A small self-supervised image encoder, trained from scratch.
Model: 48-pixel images, arch convnext, num experts 32.
Training: soap at rate 0.0023, 5400 steps, batches of 256.
Rows from block 3 of a small self-supervised image encoder, named by matrix and row number. Rows with one number within an expert belong to one neuron, the router's apart. Each number is 500 + 25 x the weight over its row's rms, rounded and kept within 0 to 999. All counts start at 0. Numbers have three digits each. After the name is the row's rms in percent of the matrix's.
After each expert's rows are labels from the 100 images, of 14848, where the router gives the expert most weight on average: "patch colour" is the nearest of a few named colours to the mean colour under the peak. Only what is clearly more common there than usual is listed. The data: retinal OCT scans (Kermany 2017).
# router: router (model.blocks.3.mlp.router.weight, 32x256, trained with AdamW), inputs 86-171
# gate: expert gate (model.blocks.3.mlp.gate, 32x128x256), inputs 86-171
# up: expert up (model.blocks.3.mlp.up, 32x128x256), inputs 86-171
# down: expert down (model.blocks.3.mlp.down, 32x256x128, transposed), outputs 86-171

# expert 8
router.8 088:486485484534483469462512479486517528503523456522519492532512534458494524533477478485527514515499515522511482530471524512494479473487545501527500485505490490515500474464507484463487523520557477447431542506503501502506465521509512487453504451469503513467544467
gate.0 108:484475510538484440478496491526467498518509541547497491483487485518522497511481508457495505504484492522511529506507476519523554488474480540508503493495498495520516508501514448538469525520553496495509507488508537488541539502473491472500496529469517496504477495
up.0 102:514537509502531542483495529498491520494522529525530487527474506499438513449569501551517445520493491474497494543501503506494481546530571481501504492501482514491464506512481462468510510468453464526502475496462484510467506513540508514534491469529489478504506483
down.0 106:481541440525468449510480487513485490533456490491498477466525490516526495531489495518474456528480478471492542451491503503476474483522526547507474504505503515490510513499505458506491493524493546555514509492510474498513500458526535441519536532536505518436494496
gate.1 095:503491465487507507521513473540516518500482497522488451501498492555549479501484554527532513485511479510505503493505525515503466518493515521513533488513536514501460501460519515507519478497495495492498464506510492482518528444456478505516427487566517500483503518
up.1 097:492506467449516493508496470536506530500492510501500461499477506553539491503479525495521503503522492508492508497528523504502499525500479531515549473493540502490451495446513539505519512493505484532491485533526482482524530460458491498519417504549490472499496506
down.1 101:516508490518499507467443475524501427487451534509516488539507490474527494497516543455504509495456513548447484480474473503570466499525515441495527466524485539536511496505467469513480472499506517483473448526469550515521450514490535494496514520501491512510493474
gate.2 097:499508488541489474520516511489449499518517459494491503476486523491525492486527500503503486475478494511503523498563516473458520530494496519501421476499484485485566539517547483504493471537508498510504500516534525508521501448487496455478490501499481488490514511
up.2 100:496495503531485471490490507501487512525521469509468474499486533480569483496490505509479470502501469510505517547568510485444546524484492507511444463487494525511524540510582491501489471523486519526533508483531508520494511456463474464491527517511498489519520497
down.2 093:492446538523476505510524490516468522497526516513544492502501534470518501451535509508400492526508443520526445497462488518481499522501506530507508513513487544481538462467528479504524487511534544448507471470489484519509492551510495478513481520516495522476491458
gate.3 115:501456496461502527507496486518472440498527457513527458498508501502526535468547513471503486524491506538508497548513501494484522553513519489497512496508518489504464486465517510524469440478456515484486509551538510500532464540480493464482497457500547469472540464
up.3 112:503538495532479487515494521488542554496487549491464555534483469482465479529462497518515518475526473467499510461472473495491459472502479517480489535470524511495528520533473481478528535519550507489513502460445487511473524456499474524506483545523486516509468531
down.3 100:474507504527531476554563490474556524486513510508509517468515527488506530547502490505533502482492499524452506517486490498499491477515496464528497508452505530498477506482476539479538519511528523470513519485522520491470502504553499542455483493508494444511462531
gate.4 101:473479517475477512488527475497538524513491443494463534495549495473550499514498518488525493494502438504489528479526465551478510483488520500460490525486506496472492481483512508462524489449497519455510504477544487496505515467490508477513476500502548490480532525
up.4 107:487499531510524534525464536518534519523498478522518482503509508522482472519467541545516487513542459497467494472495504492454474488503543510487478494525477482493537507458495463464518502449474477503515463484524489485512508449489555508497432473501515485546536506
down.4 105:467490473500454536456527488485494485487476507531513549475509470490501497514507503523510475442438508498537476488509498511525491540511485501470492513509510505507495514518530489461523499500482507503514475478446495528525413499525488549484487509485452489506521471
patch colour: grey

# expert 25
router.25 086:502473458509472505488494540484514540509503535523499470499503532487449507504467454471563523515483524505544498478483546490467481506503528526500472487490484504490469497471496502490496527526491516422502489507522490497486465533504472488510514435486444506511472448
gate.0 111:481513499472502546488516534461495496478498501487500477545472508530508461519507502529513489480494538539503526501541503509509466543467512513492435522506438503487477506526492533484542461552498495488464508480540519516520462537512476512479470454473486494526509506
up.0 103:485521485477506512466501533478490496478509477502508467534482508500524461520488511512501509483493521507502495501542506474523457488455535497505449528475475502481486499565508499508505476542479481492481479494540523509527468560531455482482493466527511486530509514
down.0 101:490504512495477498512485542518484458499533508500508512459497560513530459531505535499455565530499494532501503484457515502436514505503525535475507482477515473456485466499510517533482505503484481504482532514509486507442505571515508498449524509497462512466511489
gate.1 097:524469490528458498490457481507486497503463440483506409497467510479530472461510461509486517509500504527516508519497544538498531505493492515506494492511494491542466514510475527498535503483536477480508488498523498506476488490463537501525516516462482506512503525
up.1 095:544480501478518496503472504494520487522473476466524511473454528457559466484530401474527497514537472512482526548497530519491524518491549464537469464530524495515486520538483539490511501489512518502509518507495555488520454442533508495500496460489509541500509510
down.1 091:522503490539506496481498474522536466492554502476446523482511543493507520525495479519478486510496530488481497504479576510500484491457529507524512484519505513471495519514536471495472493478490482514467525519514454520473546490529532491507495532452461502443497485
gate.2 098:514521534481483554499468477485489539473519521538500497494544483474543483427494468512482520485491536523552499490541519525512489473464526471471514525539464489497485516517494484537544485473511515503493518554496515487508494472456479568529441540505415486489516522
up.2 092:490448469485535464502508508518527480501519478462545512553455498471469517534532495464499487535515485502454489493492461511467512527536473498518466461447550520497496535483543488492468519524483544493518531453494467480487495501534501508478540442520567491510469505
down.2 099:519499493507470562471464488533482527498465483486517504486493522504471509539444537476527506493527493488507489528505527497488468508509506516513481490539498497505519519472478487519485481469544489549489511511504504510492495514514508481505516486474488530514496480
gate.3 100:503505498480541497512529502508522564524486515532494477508513545520514500470463531500481471481503490514509506505463509529478475510520503513464459471508511439466482478502499517507516505498503497487475491501504499463555568516503544476494484463458475457491535440
up.3 102:474507493535503525507493487460490481466485492460502533490482449460478515521526449537501542535524496476501505487510501485503550477499481474510533511497514539543522523499496482475467489504497474519473487492493522526443493460485475508467503562524524484546494569
down.3 095:498501511482463491506506479500529520494461494438513513479519478493539531491510523488501587502481468523491531483531459472539503500464497492458507467509500512479522520492557534471469485458502512515520499496482539525515489485498505486534487524512517451503499512
gate.4 095:493485511500485476536522498527483466525486519566500550513483485513491555516522496487466557477494493526497508515477461507466486480486533511518502540549470478534487467476573457504469450538521484491520529533530476518522489532485471515531527522497516475489502489
up.4 100:521526504506469493511530476535459516521476466555471515526482504492477498490532509502487553464515498495544514514485475477495473523494499540508493532502492487534496474488514445505468443483495539467507538566512451480513476530503459510521494542523524467513498494
down.4 103:513503575529492485463507528509477459500486475488479479513544542503504499526487476478484468489513497510532529541492492467490515526546513455473499475531500498481553514478465551475544520533539487437468520482486501525501516514474513486472481482527470489507472474
patch colour: grey

# expert 11
router.11 126:506495520504526514526520457485517453493540521462514539457544480538486506496522475491477482480461513458539535475505488452510526503538505491471488474497487485473511521483495527530455523542516484501514507513513484539517480518520485521501548521508497496529499485
gate.0 100:524502521489487501497510536452515525507513495508476464460512557509481439478479505482483529450500520500502516496470514504494458472516566495537492478535503508493445508530509515515509506487483536468470495498475508513491534481474493520488466530492499522456508470
up.0 096:539525505470506509494482504471488502457490529519459497480535546513478463458500509459490545458476510506530487505494540525504447480494557522526501505507482503486430538486524506501496495506473537514486500500477543501504533482497479492477461519494490519494499495
down.0 093:466481511483555523492538507519500508453505499531446467490493494452494479493490524504494537513512516493463514489463523525455497504498504485508497445486464449515479465530497512481484503474499555445502483508467471503494492509515502452504517486495489486540499476
gate.1 091:498524524491527523542499494489496526549470462531484514498536466486546515487502467454506478542467504493485490477501453545484480479479509493459483545499486496434480528498481477488490519485474459519490483545497473516473480536522522478517467520489512434498452500
up.1 083:475521530467502543515510519494492513523490467486481496475493485485539513480502501472507481519480461513475500480495425515497460503502536508478475545485465457441482526505480462480496503484496500527514502529484476516495491490540530491510485515503502437503466519
down.1 099:491468520506475544470556509508514460511457464505504563470480512501573470518519486477499517483529541498505507469495551466528481446492445485479502508501521500520500495493514508504502485512507519494474511536485482492491512496513513464539503490481496489485496495
gate.2 109:543482514488448502488475482484516481531475471486461508534516554509525476476497522480493526484559560520471513538471513489476497497514483482467462466500495494483492512503485512522543475539504501474537540487484505489504458461494428563513503471436483488453484498
up.2 105:524502501510453501497439481473486469512496477529464484512510523505511469463507502479485532507551545508473538525487499483476501517522460466471464465484494494468488524516474527512545479524499507466513544483473499523505505487498431575518488478460502468441491503
down.2 105:476485449508483461514521458518517467446464532516530495525512521486484494516540485498466523484523533486482452484476514491505479507510479497486519476494499481521539509490485526471481520475526520505523500494508521506482491545494518451506493477472500480488536540
gate.3 105:409480528502527485506503497503471485481506474481506469518503561502507492489482470466496495545501501485472514480512466509502506475485487538525493465486463476469500483489530492470566477511456513478531519495531481482532478534527518502492509509541471501520520502
up.3 111:481512498522468477500501508517505506500483491523472479498473483485493499489452492505509467497493474500445471508483527545509515515512491497519522563487514512506515464534486465508512497522530516532488516455497463519458480453482523524538477485474505527488527533
down.3 100:512483511515545536530540545524444467495551555492486502515487499477469465491467492516538507494524494549545455484485500544518505530476508518508493528505499531526488457538540548486529482480508516482474487529502530502526512471497512475465525553451502432461540500
gate.4 125:461460528513485517501549511493497528502469554485453486493488585519453489507498473485530457519528493478489488534445516479462487529519597514524521525532500510476500537471511510510492495504508495503484498502478427541479528490512464481534490486505499474479483465
up.4 122:540531477488530489478460477509504464488531453504548519503518402494555506495521528518468548486469509552515508485557493496534520482464408476490485481473471475530497474526492502485520482516497500494513508498542561466518463539505529526473516510500468525520509559
down.4 112:515492544483490485572486483527552483501543506498555518500495524523465487512462497486519491512461464520466498520546486484462564454521499514483460490544487516495517552486510471498509511499478482503498475537536535521479497525527484503510496461530492483470470459
patch colour: white

# expert 5
router.5 098:479500499445492463534482433506539529516493490480508473470520506509508471508504525520493531488502516480534526483551551509504522524514460513478512551501511458510556454506511577489526482486481511489519487461488514527498511541446473505524511460523494478496517482
gate.0 101:498553557477497516510545485515488437523519487527480481468528492513514450476512489522503530546533523545529506482460463491509495482514518522500518450470518505536514490489496507474473482489521527513500525409525480471480505492498452515516545481479485479478509470
up.0 103:457540528504522494472523502512475483533514485528495498492523484495529478481512529532517523496577536530506509556448494496508503486523517532478499471433535488532517511470478490491487499471505552515540521457544484491525520510528459482470508462495484492498512510
down.0 101:469505452473477473475529475474526496483530493499527516462489448515505468508502497501471444502520535495517483481548536466489457455513490519477488487483495488490516479522484473487526489498510499501494514512522525508502512507493452529499524502493492499435463500
gate.1 100:497455515536425501513525503507490532499531471488479503507514511528502482527514520509486513515482467475520493514480482504505517531479458491501484557445463507477518514500534504526509498505490508516506485524473454503537494492507500497530474504491507484485496546
up.1 098:507508481468500466496477488506535517491480516504505503528489512505451517554507443455502462540476543471530498514475536496494498502467473524473502488509486521480498502509522477493498493493489494490485530494532498497534494468516500500481522507508543518525531489
down.1 093:505547503473476548536517496504495532517491521525448515507504506493481519525520467579473508459502524450475497474524524534454450516502483477518516496525525538487528458471532506514513491477501488579525512590507481474495501524493515530515497432496463486523486498
gate.2 085:455477491552520487450533494510473487536483470502481445543507459545482493461506506497484510503540509452496500493491508504490532492507523494492501447524509451536517448499500538503514519491498549494519506527514555494535452529460456522452523485520502531484477575
up.2 088:515496514450475502526446499509504512475523528521514537469499534496519512572481498497519459500473479534530513518530459478534473528519475469524514535490530530490469547472485475506486494503511494544474496481493481500461529485556507487517470517464489480485523445
down.2 095:503530549519449513507522507497541503503520529517490504508492503516523499514538513488508497472497465464488512493510476489506481483473496515486487478475532516525488534514494506462488559471514498495523467485508462509525482450473458520500514503468485499468487502
gate.3 096:555513462531498545496530501490493509511513503475496502510500466495495489504468490464499527543523485544484452516544529546508458498502493493497492504468468523521528480476486510523498475460472526496492452483483530529471501515494491516469514530479475509531488506
up.3 096:500504480503483504493535508460542465522486489495501517517506484490515507476483504487507545554472530527512477468503506521511494495510502484554509510497462520488477528472485488519490464510486516540505532518515512474496445518521443490496514475465433493507527483
down.3 091:497515517510479496502555495463525518519496431470518488485506496481465454480510509492548503506538495537534538516467519495495474516511499554491480489511497522526519527466453505513515493517496515439523479467482482485501503481496509496513449453456518490515453489
gate.4 091:518558520508495525497491518492489472550532546512490518476510578487507527452492513537467493481507517531503526539512513510533532462494513478524515493470526445506501497514517469531492488525459509428565467508472496491455526470503499451459481497498515499460467490
up.4 085:492541515510519533475519538502483482558517517535480497481507553471487509468509527575458505466477514549492512539490527489533490463491471493502510521476507430504507504508525482517519494492468479444537481498453517474455540471516497494488519506522496478477454497
down.4 090:520491508501501503485491513497532563510503513532498507485509480504555510490489493476531506515492530465477473454465504531492522486500488495480550488418511503505537540513496497481481497494528512492537502511515511523513504500512496499519444532475488516452520495
patch colour: grey

# expert 30
router.30 083:513496481463470504504528529514515496490492481508498487505487519582504492521521487523536522532508455538481473545504489512487456506489497501548533517523493518500486508478497523530504541487521424559477499522465500459501503490511494520476479497470527524516522518
gate.0 104:521490506491466521517518535509546482499527488493456510485481554499529460496534519506495524486492512502500478528493480465507542502487488502496500476501504549467519496502494527506537501484486489521495485501559501479515509489493461513506495526515514487540479503
up.0 105:486520493534514490499498470515477515524492493500547482515524430498492526517473476491510458499485493506483527461498496532505454483524520486528490515497468471538484492487489458503473500519478518455494528480434473537475472505498527507512518504487467507480529482
down.0 097:479540539471546535527474528518522498534491511500506523539485476495520530525486487468558529511488494501493511504545498526536538491494515492503543481489501525500527481504506547477488476505527542520518477519514479578480529512489497456504520487511524496525501518
gate.1 106:551493525495519499542479492496515471484515467508518466488456498499484472509528497520483533492478518516517502510506535497511526492543506498475484501522494497489470534451497499476486532506493496484455500519509486501542488519494483527482541460486484468508466481
up.1 094:462500498496492491492507510489476485540497516496515502479537487503525571498452528447509464520503490488459509469490482487510429518448482501487488481476484491492504465553511509536521491502522519505522512477510510521466516491506532530482476542501506491482499523
down.1 088:514448481503483484500488487475458537465501468474498527492524500512509491478549521527505511569506535532512525478520496486478511504496496500498480507497517474493497500504560490481507511465465516527471510494528518513469457569469506490504543495516525533513482516
gate.2 105:536476511502521550472456500494503529479498528507500521512500458534488497516504461474513459492487526471535498492502522487524516545513526478537489474496499502527485545451463456495512570518497443500510487473478484492491484494541512474518470511531518515502473472
up.2 111:470525485479506458523527487525537488506504476475495508523458503461555470477516551514499538496501470509498505468496482516493456470480511498492505497529499509516494447506514499480502464514509482518512548505505520487499509507460499536468519525501481461501505537
down.2 104:540482460511446525527538460490468495504558503517509507517501531495448521528449492506503521514524490523513495506550484537552474504540521500541514505485486561528505501537472456492490449509476497504482472490482502530532505516524481508527520493483492482530483567
gate.3 101:489472463531499535521489486477501501494517508489522448513533528469535509516551509498474496558538502497523516495558480483506473507533542477446514511521540514494503470506482527495501466532514517486457521516470508540521454505475457492480490511513533459482534507
up.3 098:518512513486510503492505501509485476522520521522503537511472453516496491468451481480527496448493483514494487530467508541542518512497442491551484488460502496494531532470476478474489517476461512516552493496516497478497523504525547534516510494469466510507463480
down.3 105:508520489498531519484489485512568555530483492492471495530515522513515496490504528504474521514535542511508524534477502469456489464475521476498519497518516503500492468450472503505506484506484539541541478475540520485473500523536514513481481479513505478496484516
gate.4 100:534503495454520487515467492492482547501516543530489502508521475552540509470495547475492552502481509538514526470486546457563498490505520492499509498526504470579492493478491511514463494518516488521522483530496475487487501503514462519504513479481471496496517487
up.4 100:526523494455511514511467521488507544487506543502498489506523485548529512499472529474472549504481489527511544444481536465571521460517498483520511494511508484561479493496498507501467501500493477522501510531510488482491497502510476542511513462498500488481513465
down.4 093:531494485484543532516494515474523526550540504546516499515492455485527501523503508525480507501490522476550517528534505532472515512453464501462494502501498496496541480492498543497505502473499503544506486513503525490472513529506504501520483539488506474461483511
patch colour: grey; white

# expert 16
router.16 106:501517516527510512516518485526524482497497534463518499519515482539512512523484466479503538481523534513496512473518558483488500511521516478529553513522516516528472533512520532523475501567551439486476521511507502494458534497429517555501509456524510526505504490
gate.0 092:497487496550505504503486443490472468547524472500497492531471486491471551528496523476467527491474496547475503492527524529489476483499457548481516552494479525510473489527464508506470494496561429512515491497461506483467497533510481520526501492493492460478472477
up.0 082:512501505466470509513508512509467470485472541488505506497526501483514526471443485486518470469471493493511486553511535495557461522508524499475479456530548516538483488474460492520536459491499464479504495540527486498470562520469490546489493487494510505503493504
down.0 088:481501497486525491509529481487490474547503512515497516488518516510458489491537493494517419485530569483522475530514486481498455504510514491541506507509515474511501475502503484513496535479508494450477523530496534504502506500519468506581533492495509465505488498
gate.1 109:506473489471507484535521473478505498539473486507478482538468543493464511493480539459480473503527452486542483475485548510521465465478491521527483477489510507503459504524456437466499490483499480523552514502480539501535511519503492504495506525497514525468459516
up.1 112:512535490504514520442479510503481490471529501475533504481520466531517468528508438525513503515487522515479510533512465498451533542505487498457514497523480493505540482485529531539455523519490525536478476488521492504474467500495489498492498435515489491528546451
down.1 109:514507495536484535512521519482483481494533530488482507485482486527509467449504483474450544509509509518506532519450497513506469531502496568497489495480498471523494490480481464487481514486497514516515518541479471483526486488496481496452497483450495450475465473
gate.2 084:492514483469541517518505511535497490467462444518525497508525505511559500524524476514506530459515478501513536453513533475554498503509464486515495475449515490498502490507454529546523510518495506517529498529466525490507477467501519461481475519495524499508504513
up.2 082:489481459522529511510518485517454520484480423528498534528499486525524466531471522533496515470507451506513489483501486507524456482524485541540492478443489513500496540517468492504515483517481485532491478502482532520492486480507493494444499514498520538497501533
down.2 086:449482430472501486533457493499527528486527531501481434495519479514501532487500505510522483519512492520491450505504523512464526538496536534498492535510496502477497495521474487499502506502498495447492455531484517491484519481513495492510529488480516526541469503
gate.3 093:536515526517519508469504496536507501576481489479496497506531482468512512472512502519531523478480506495500504501494525504465523523509473491512452532480554484532532490488501468488550492459499489500525448481514519503480519468523480471490487495515509480541486488
up.3 093:511495537506520503447512509527526501515486521476522492501513502515483505490516499533515497469563513498497538497498552514480514540493474504541502525506540493513525485491492479521512487441471504521539437435529497511527501461513497529482488492475477475548486502
down.3 097:498436444494512518481516508500499511481539510498527459456499492496506515478506486459483512535488497482484533475474516500543486495496487444531504484502526498497481471483517500506492462478480500538519501573515515543478474521469474464509504498515473488467526492
gate.4 102:516544506529535557515525519497497498488459545519473490487532509508477527509492470540492503484488540503466479512481488499500519471515514465552528487549511558503496513530513535468504471495489483471454460527529485524465537511526505524473526453513485509487501451
up.4 098:512516511547534530527524483505500514512464569519465489461526516497463521509488494541498499497478528509472471486489496499492529444534490464548530487563508535460484506524528535462509471515497500487463503510525510546461519500529530516483534441518501518473497469
down.4 101:477515477477500497540540509500473500565490518552567523487464527502484495525525479493533515471513494466475504523498513536502489518505476517490482460486473474550492457509474476524490527484517462497514463505465475523510495449528535465479448488519478493506513502
patch colour: grey

# expert 3
router.3 114:522507463537503515476520499492505509453492560483529493542527504448460479510512463544489505498477545492487489520516534490515508513516529484465503504509469480513525518468489500536468483489502515473485503514533478512460496497508528465477528464456490506531470461
gate.0 121:481497490508493471499563522495579507536506496485493513466495489511510490484481511518521443506508525464494511457471525456504532468557523522514527507493505506485517550476466480496490478479516509501516499461507499491521503527480549541448492488499519501463530482
up.0 111:536518500477530529504464488484457506451513506517487498486513514528536457496447509467476587485490481530500506542534481511488476521468450493506458492487494471494505448494524519511501502520498531505483488528477475517501512489528471454545484488486524477545473524
down.0 102:478460543485487485497542521502488461474495509531497518506470525500535531532500518548482528486523495512487547512423501469498464515487511525495499505498530480509487527477499472497500536483483451449478541512524460492481494486520533520524507485462511514484526524
gate.1 104:526485526485493489491488479502509527500521522528519540487504461464514516508507498532498516498535494544496489516494488535516509532513463478525511506470507495496504516504421481452455504516536489442454518531488494482484501457509492552495497520526483518528475472
up.1 099:446483473506511529497496546514504478498482493469488445504489546542497506488487513479495479491469500475496506477510511457478539464510531520482467479505511485506520503516565518550538509499471515553543461464506491537507523539498509444515512518454511501475520527
down.1 090:526505499527481471490435516487534536493485525491482514546485510521446482524487527537508517531512480532473492513406506503504448476480505496514523533478527520506524503493486512490537488489528495508477528512477527490510483508492506474524513471511496508538501507
gate.2 113:524519502484487503497509497520481550491484501501452544494463509485509502552481488509464485493531520489497487500482489522497492500506501522448538486531534513490496514505477533524493504484504507520511473539484516478463503443505515503500505520499493522495512488
up.2 118:512499507504477513470491494512445548501487507510471533510453505491465500556498483513488495495544511478496450504479470518500488493516509540462524486536543522489497512487474489529482509474501539540500490549494509457451488414517516503478508512515491520485510498
down.2 120:479512494482478559472473526511534497481562499483489490484484490533520499489462502516479543508537512442500508472504488493509536509530454448494470534554484510499470507511530510514554534511472554484495533457432493495504509546487488512507558494574485499539508561
gate.3 093:496453492506484514513542493515484494493506531476497507513496513554537498492502436525491491510512498492506486496511499507483550471539472498464498512466463510465522504485519479474528484498466551532529503519528460495515508480520478478494456559513501469475524531
up.3 088:499529486470527552499472474519505519518494434492522526505515479494489460550496546453520508461502506524504540520472479510474480484442524514506448498539514495501455495514452499508443509485513469511483498521485548530469481491496503531502526468490515509490476487
down.3 089:499535529490479517509524515534557488483458495542488472546506549476507537458459497522489510506536476426467521529519482538441448502500466447488526506544504512485499503474477566509529475517528491478486483528528467505510507547496477531521453497518505481503553496
gate.4 101:524506515536542531498500446517499495494499512507471516598491505481500467526472523532492495468475533496495516531519463485484480472497518522484481511510489467502541516474500532499497504497516493452523549488506521473468537493503493477481540510521504456506499484
up.4 104:487506466487471461535485539485514496501482484502515503405509485485494503490524465487538498536534487492472499513472547523518520522526503471517522487509503520476463482524519470510493480497509512517464502504466481506516472509492527525509492489486503511478500526
down.4 087:468488493493473457496498510507492493494480480483495544492519508453490489492497475502500514529504511475542551512519545540526545499513480535468521481485473516527530503498545483507505517526458480547555491531509518498465532475508518486533515492444459510548474505
patch colour: grey

# expert 27
router.27 096:504511485547521559472511511492469502453510448490486522497533471511532517479510521503521482498535508553497478481496478521496495480496478505557483464505486557537493503493508468492456490496501565485493510526486526508489509514488521503477462484506504519592473522
gate.0 098:496537520485510451529474504515477522477483464503504479483465512451559482531479487455502477506541478528497509543463493482482533448481488521469487491533562470527495509501527491499501500482465521444509512530467524498518507474514500566489509475521492473521494511
up.0 099:463508458502518482460535461497542522513519452488516486461535514508502499493483480518458476531507524484480511515511533481509497552529503510524494536464499494558496494558468469497469483491502492534479487487506521514501485536499513504530468467498467484468493509
down.0 089:544501463504496484486528494508486492485484485468454532529511540513490478491484486505538493491534520488526459494474501478469513480511526515498529496518488502527500512501523510519482538536474512439495493477515481504515519511476545516572496533510513488481493488
gate.1 102:466512499484484496510504536563503537493514467542498502469492541499465554505500470522501490500496498480471481535479506534535500488499470471477487490492467503513477514469482517499504494480497534486529479491522492505478480506527501467484529460460495405536527531
up.1 103:511479515521526524490510486473523471507479511459519484532498469517512468495501530507508486530481509510495509465512528460490531514495488535489481526467499480512508502521514463506503504528517466501495540506467502512512523504458494529512493532526496575471488466
down.1 097:521483521532518512513522528491461473468515520520504491494487542479522501473521491522522538484486514470509538531454533509525471523496482452494524484489526512522521433558500524512493477533501525507550536474474513480495447492526457527488457523528475514561498526
gate.2 094:533534510464521490528532473511535509478487479521478545458517468490480514511472508508538495458511482504495479425526472475483512521516491506492500517488491479497491506533498516487490483523482542510508523496555532477505505526531503444463498537488492508525510531
up.2 092:498519510519483513490461516489461500523486535472525459526475520533520446497489495512449502548491526484512510511481534534521503466493507500485485508506487528474486507481464475541492510486498442495491500507460482519493502469495487527528520473484504484506486475
down.2 093:515497491512492499472530440503493502520476520538453483476443516519506497525526495503533544462485508524498494518563485498458531465513486533526501504573514503488511485488485479494518456512488509483530530468528512529503510513529469553496467484513504494509478477
gate.3 092:474506526465524510526556536485496464525507481519508481485496507472451536493495504443489459478486478498519494512484509497482518496508517519512469491492471495516499544497512485457501479516493467536511516526469478509508479541518502496503515499489528498503536509
up.3 097:494467500453514488539518519474502492475505511522486495466522491505538506514513509485507470494466496500524514535523487475457497503495433501504434512486503495530513497462505511485520471464506494516549473471549524516479477554528498417502492494497490500541477462
down.3 093:447466506504547480523537520509514513497480504513498520523472501457481450488509489486541526515498505447512575474487484500491467468502511479485507488493486504494557511495492475512497504457486505587421510522496486447514489489491490529500501473512491489469489472
gate.4 108:517467491504454550503474502511534507524502419521540515508544491519444453541492514489450518486502470492494521444488490515455484497509451518521495497487515480471464465466503504465520493483506524505492457495495500509491475506530497480513494500454539511563539527
up.4 115:530489486483466531494448497522533509530448494526521515488500485511497495514498510472476496486512485539487472392488498496469537493529499551514495502493516484512456483478472539412529457536513456494500483530481497522525472517493478538501515474488521484529519513
down.4 103:538497519482504454466439503523528478520492588488491532487471478511493499503468511469543545545425485456493492524449502518451527491515528523512489523556516500501503497500500533491539538506482509543483491466451497517529501478461494494524443490563502487537513496
patch colour: white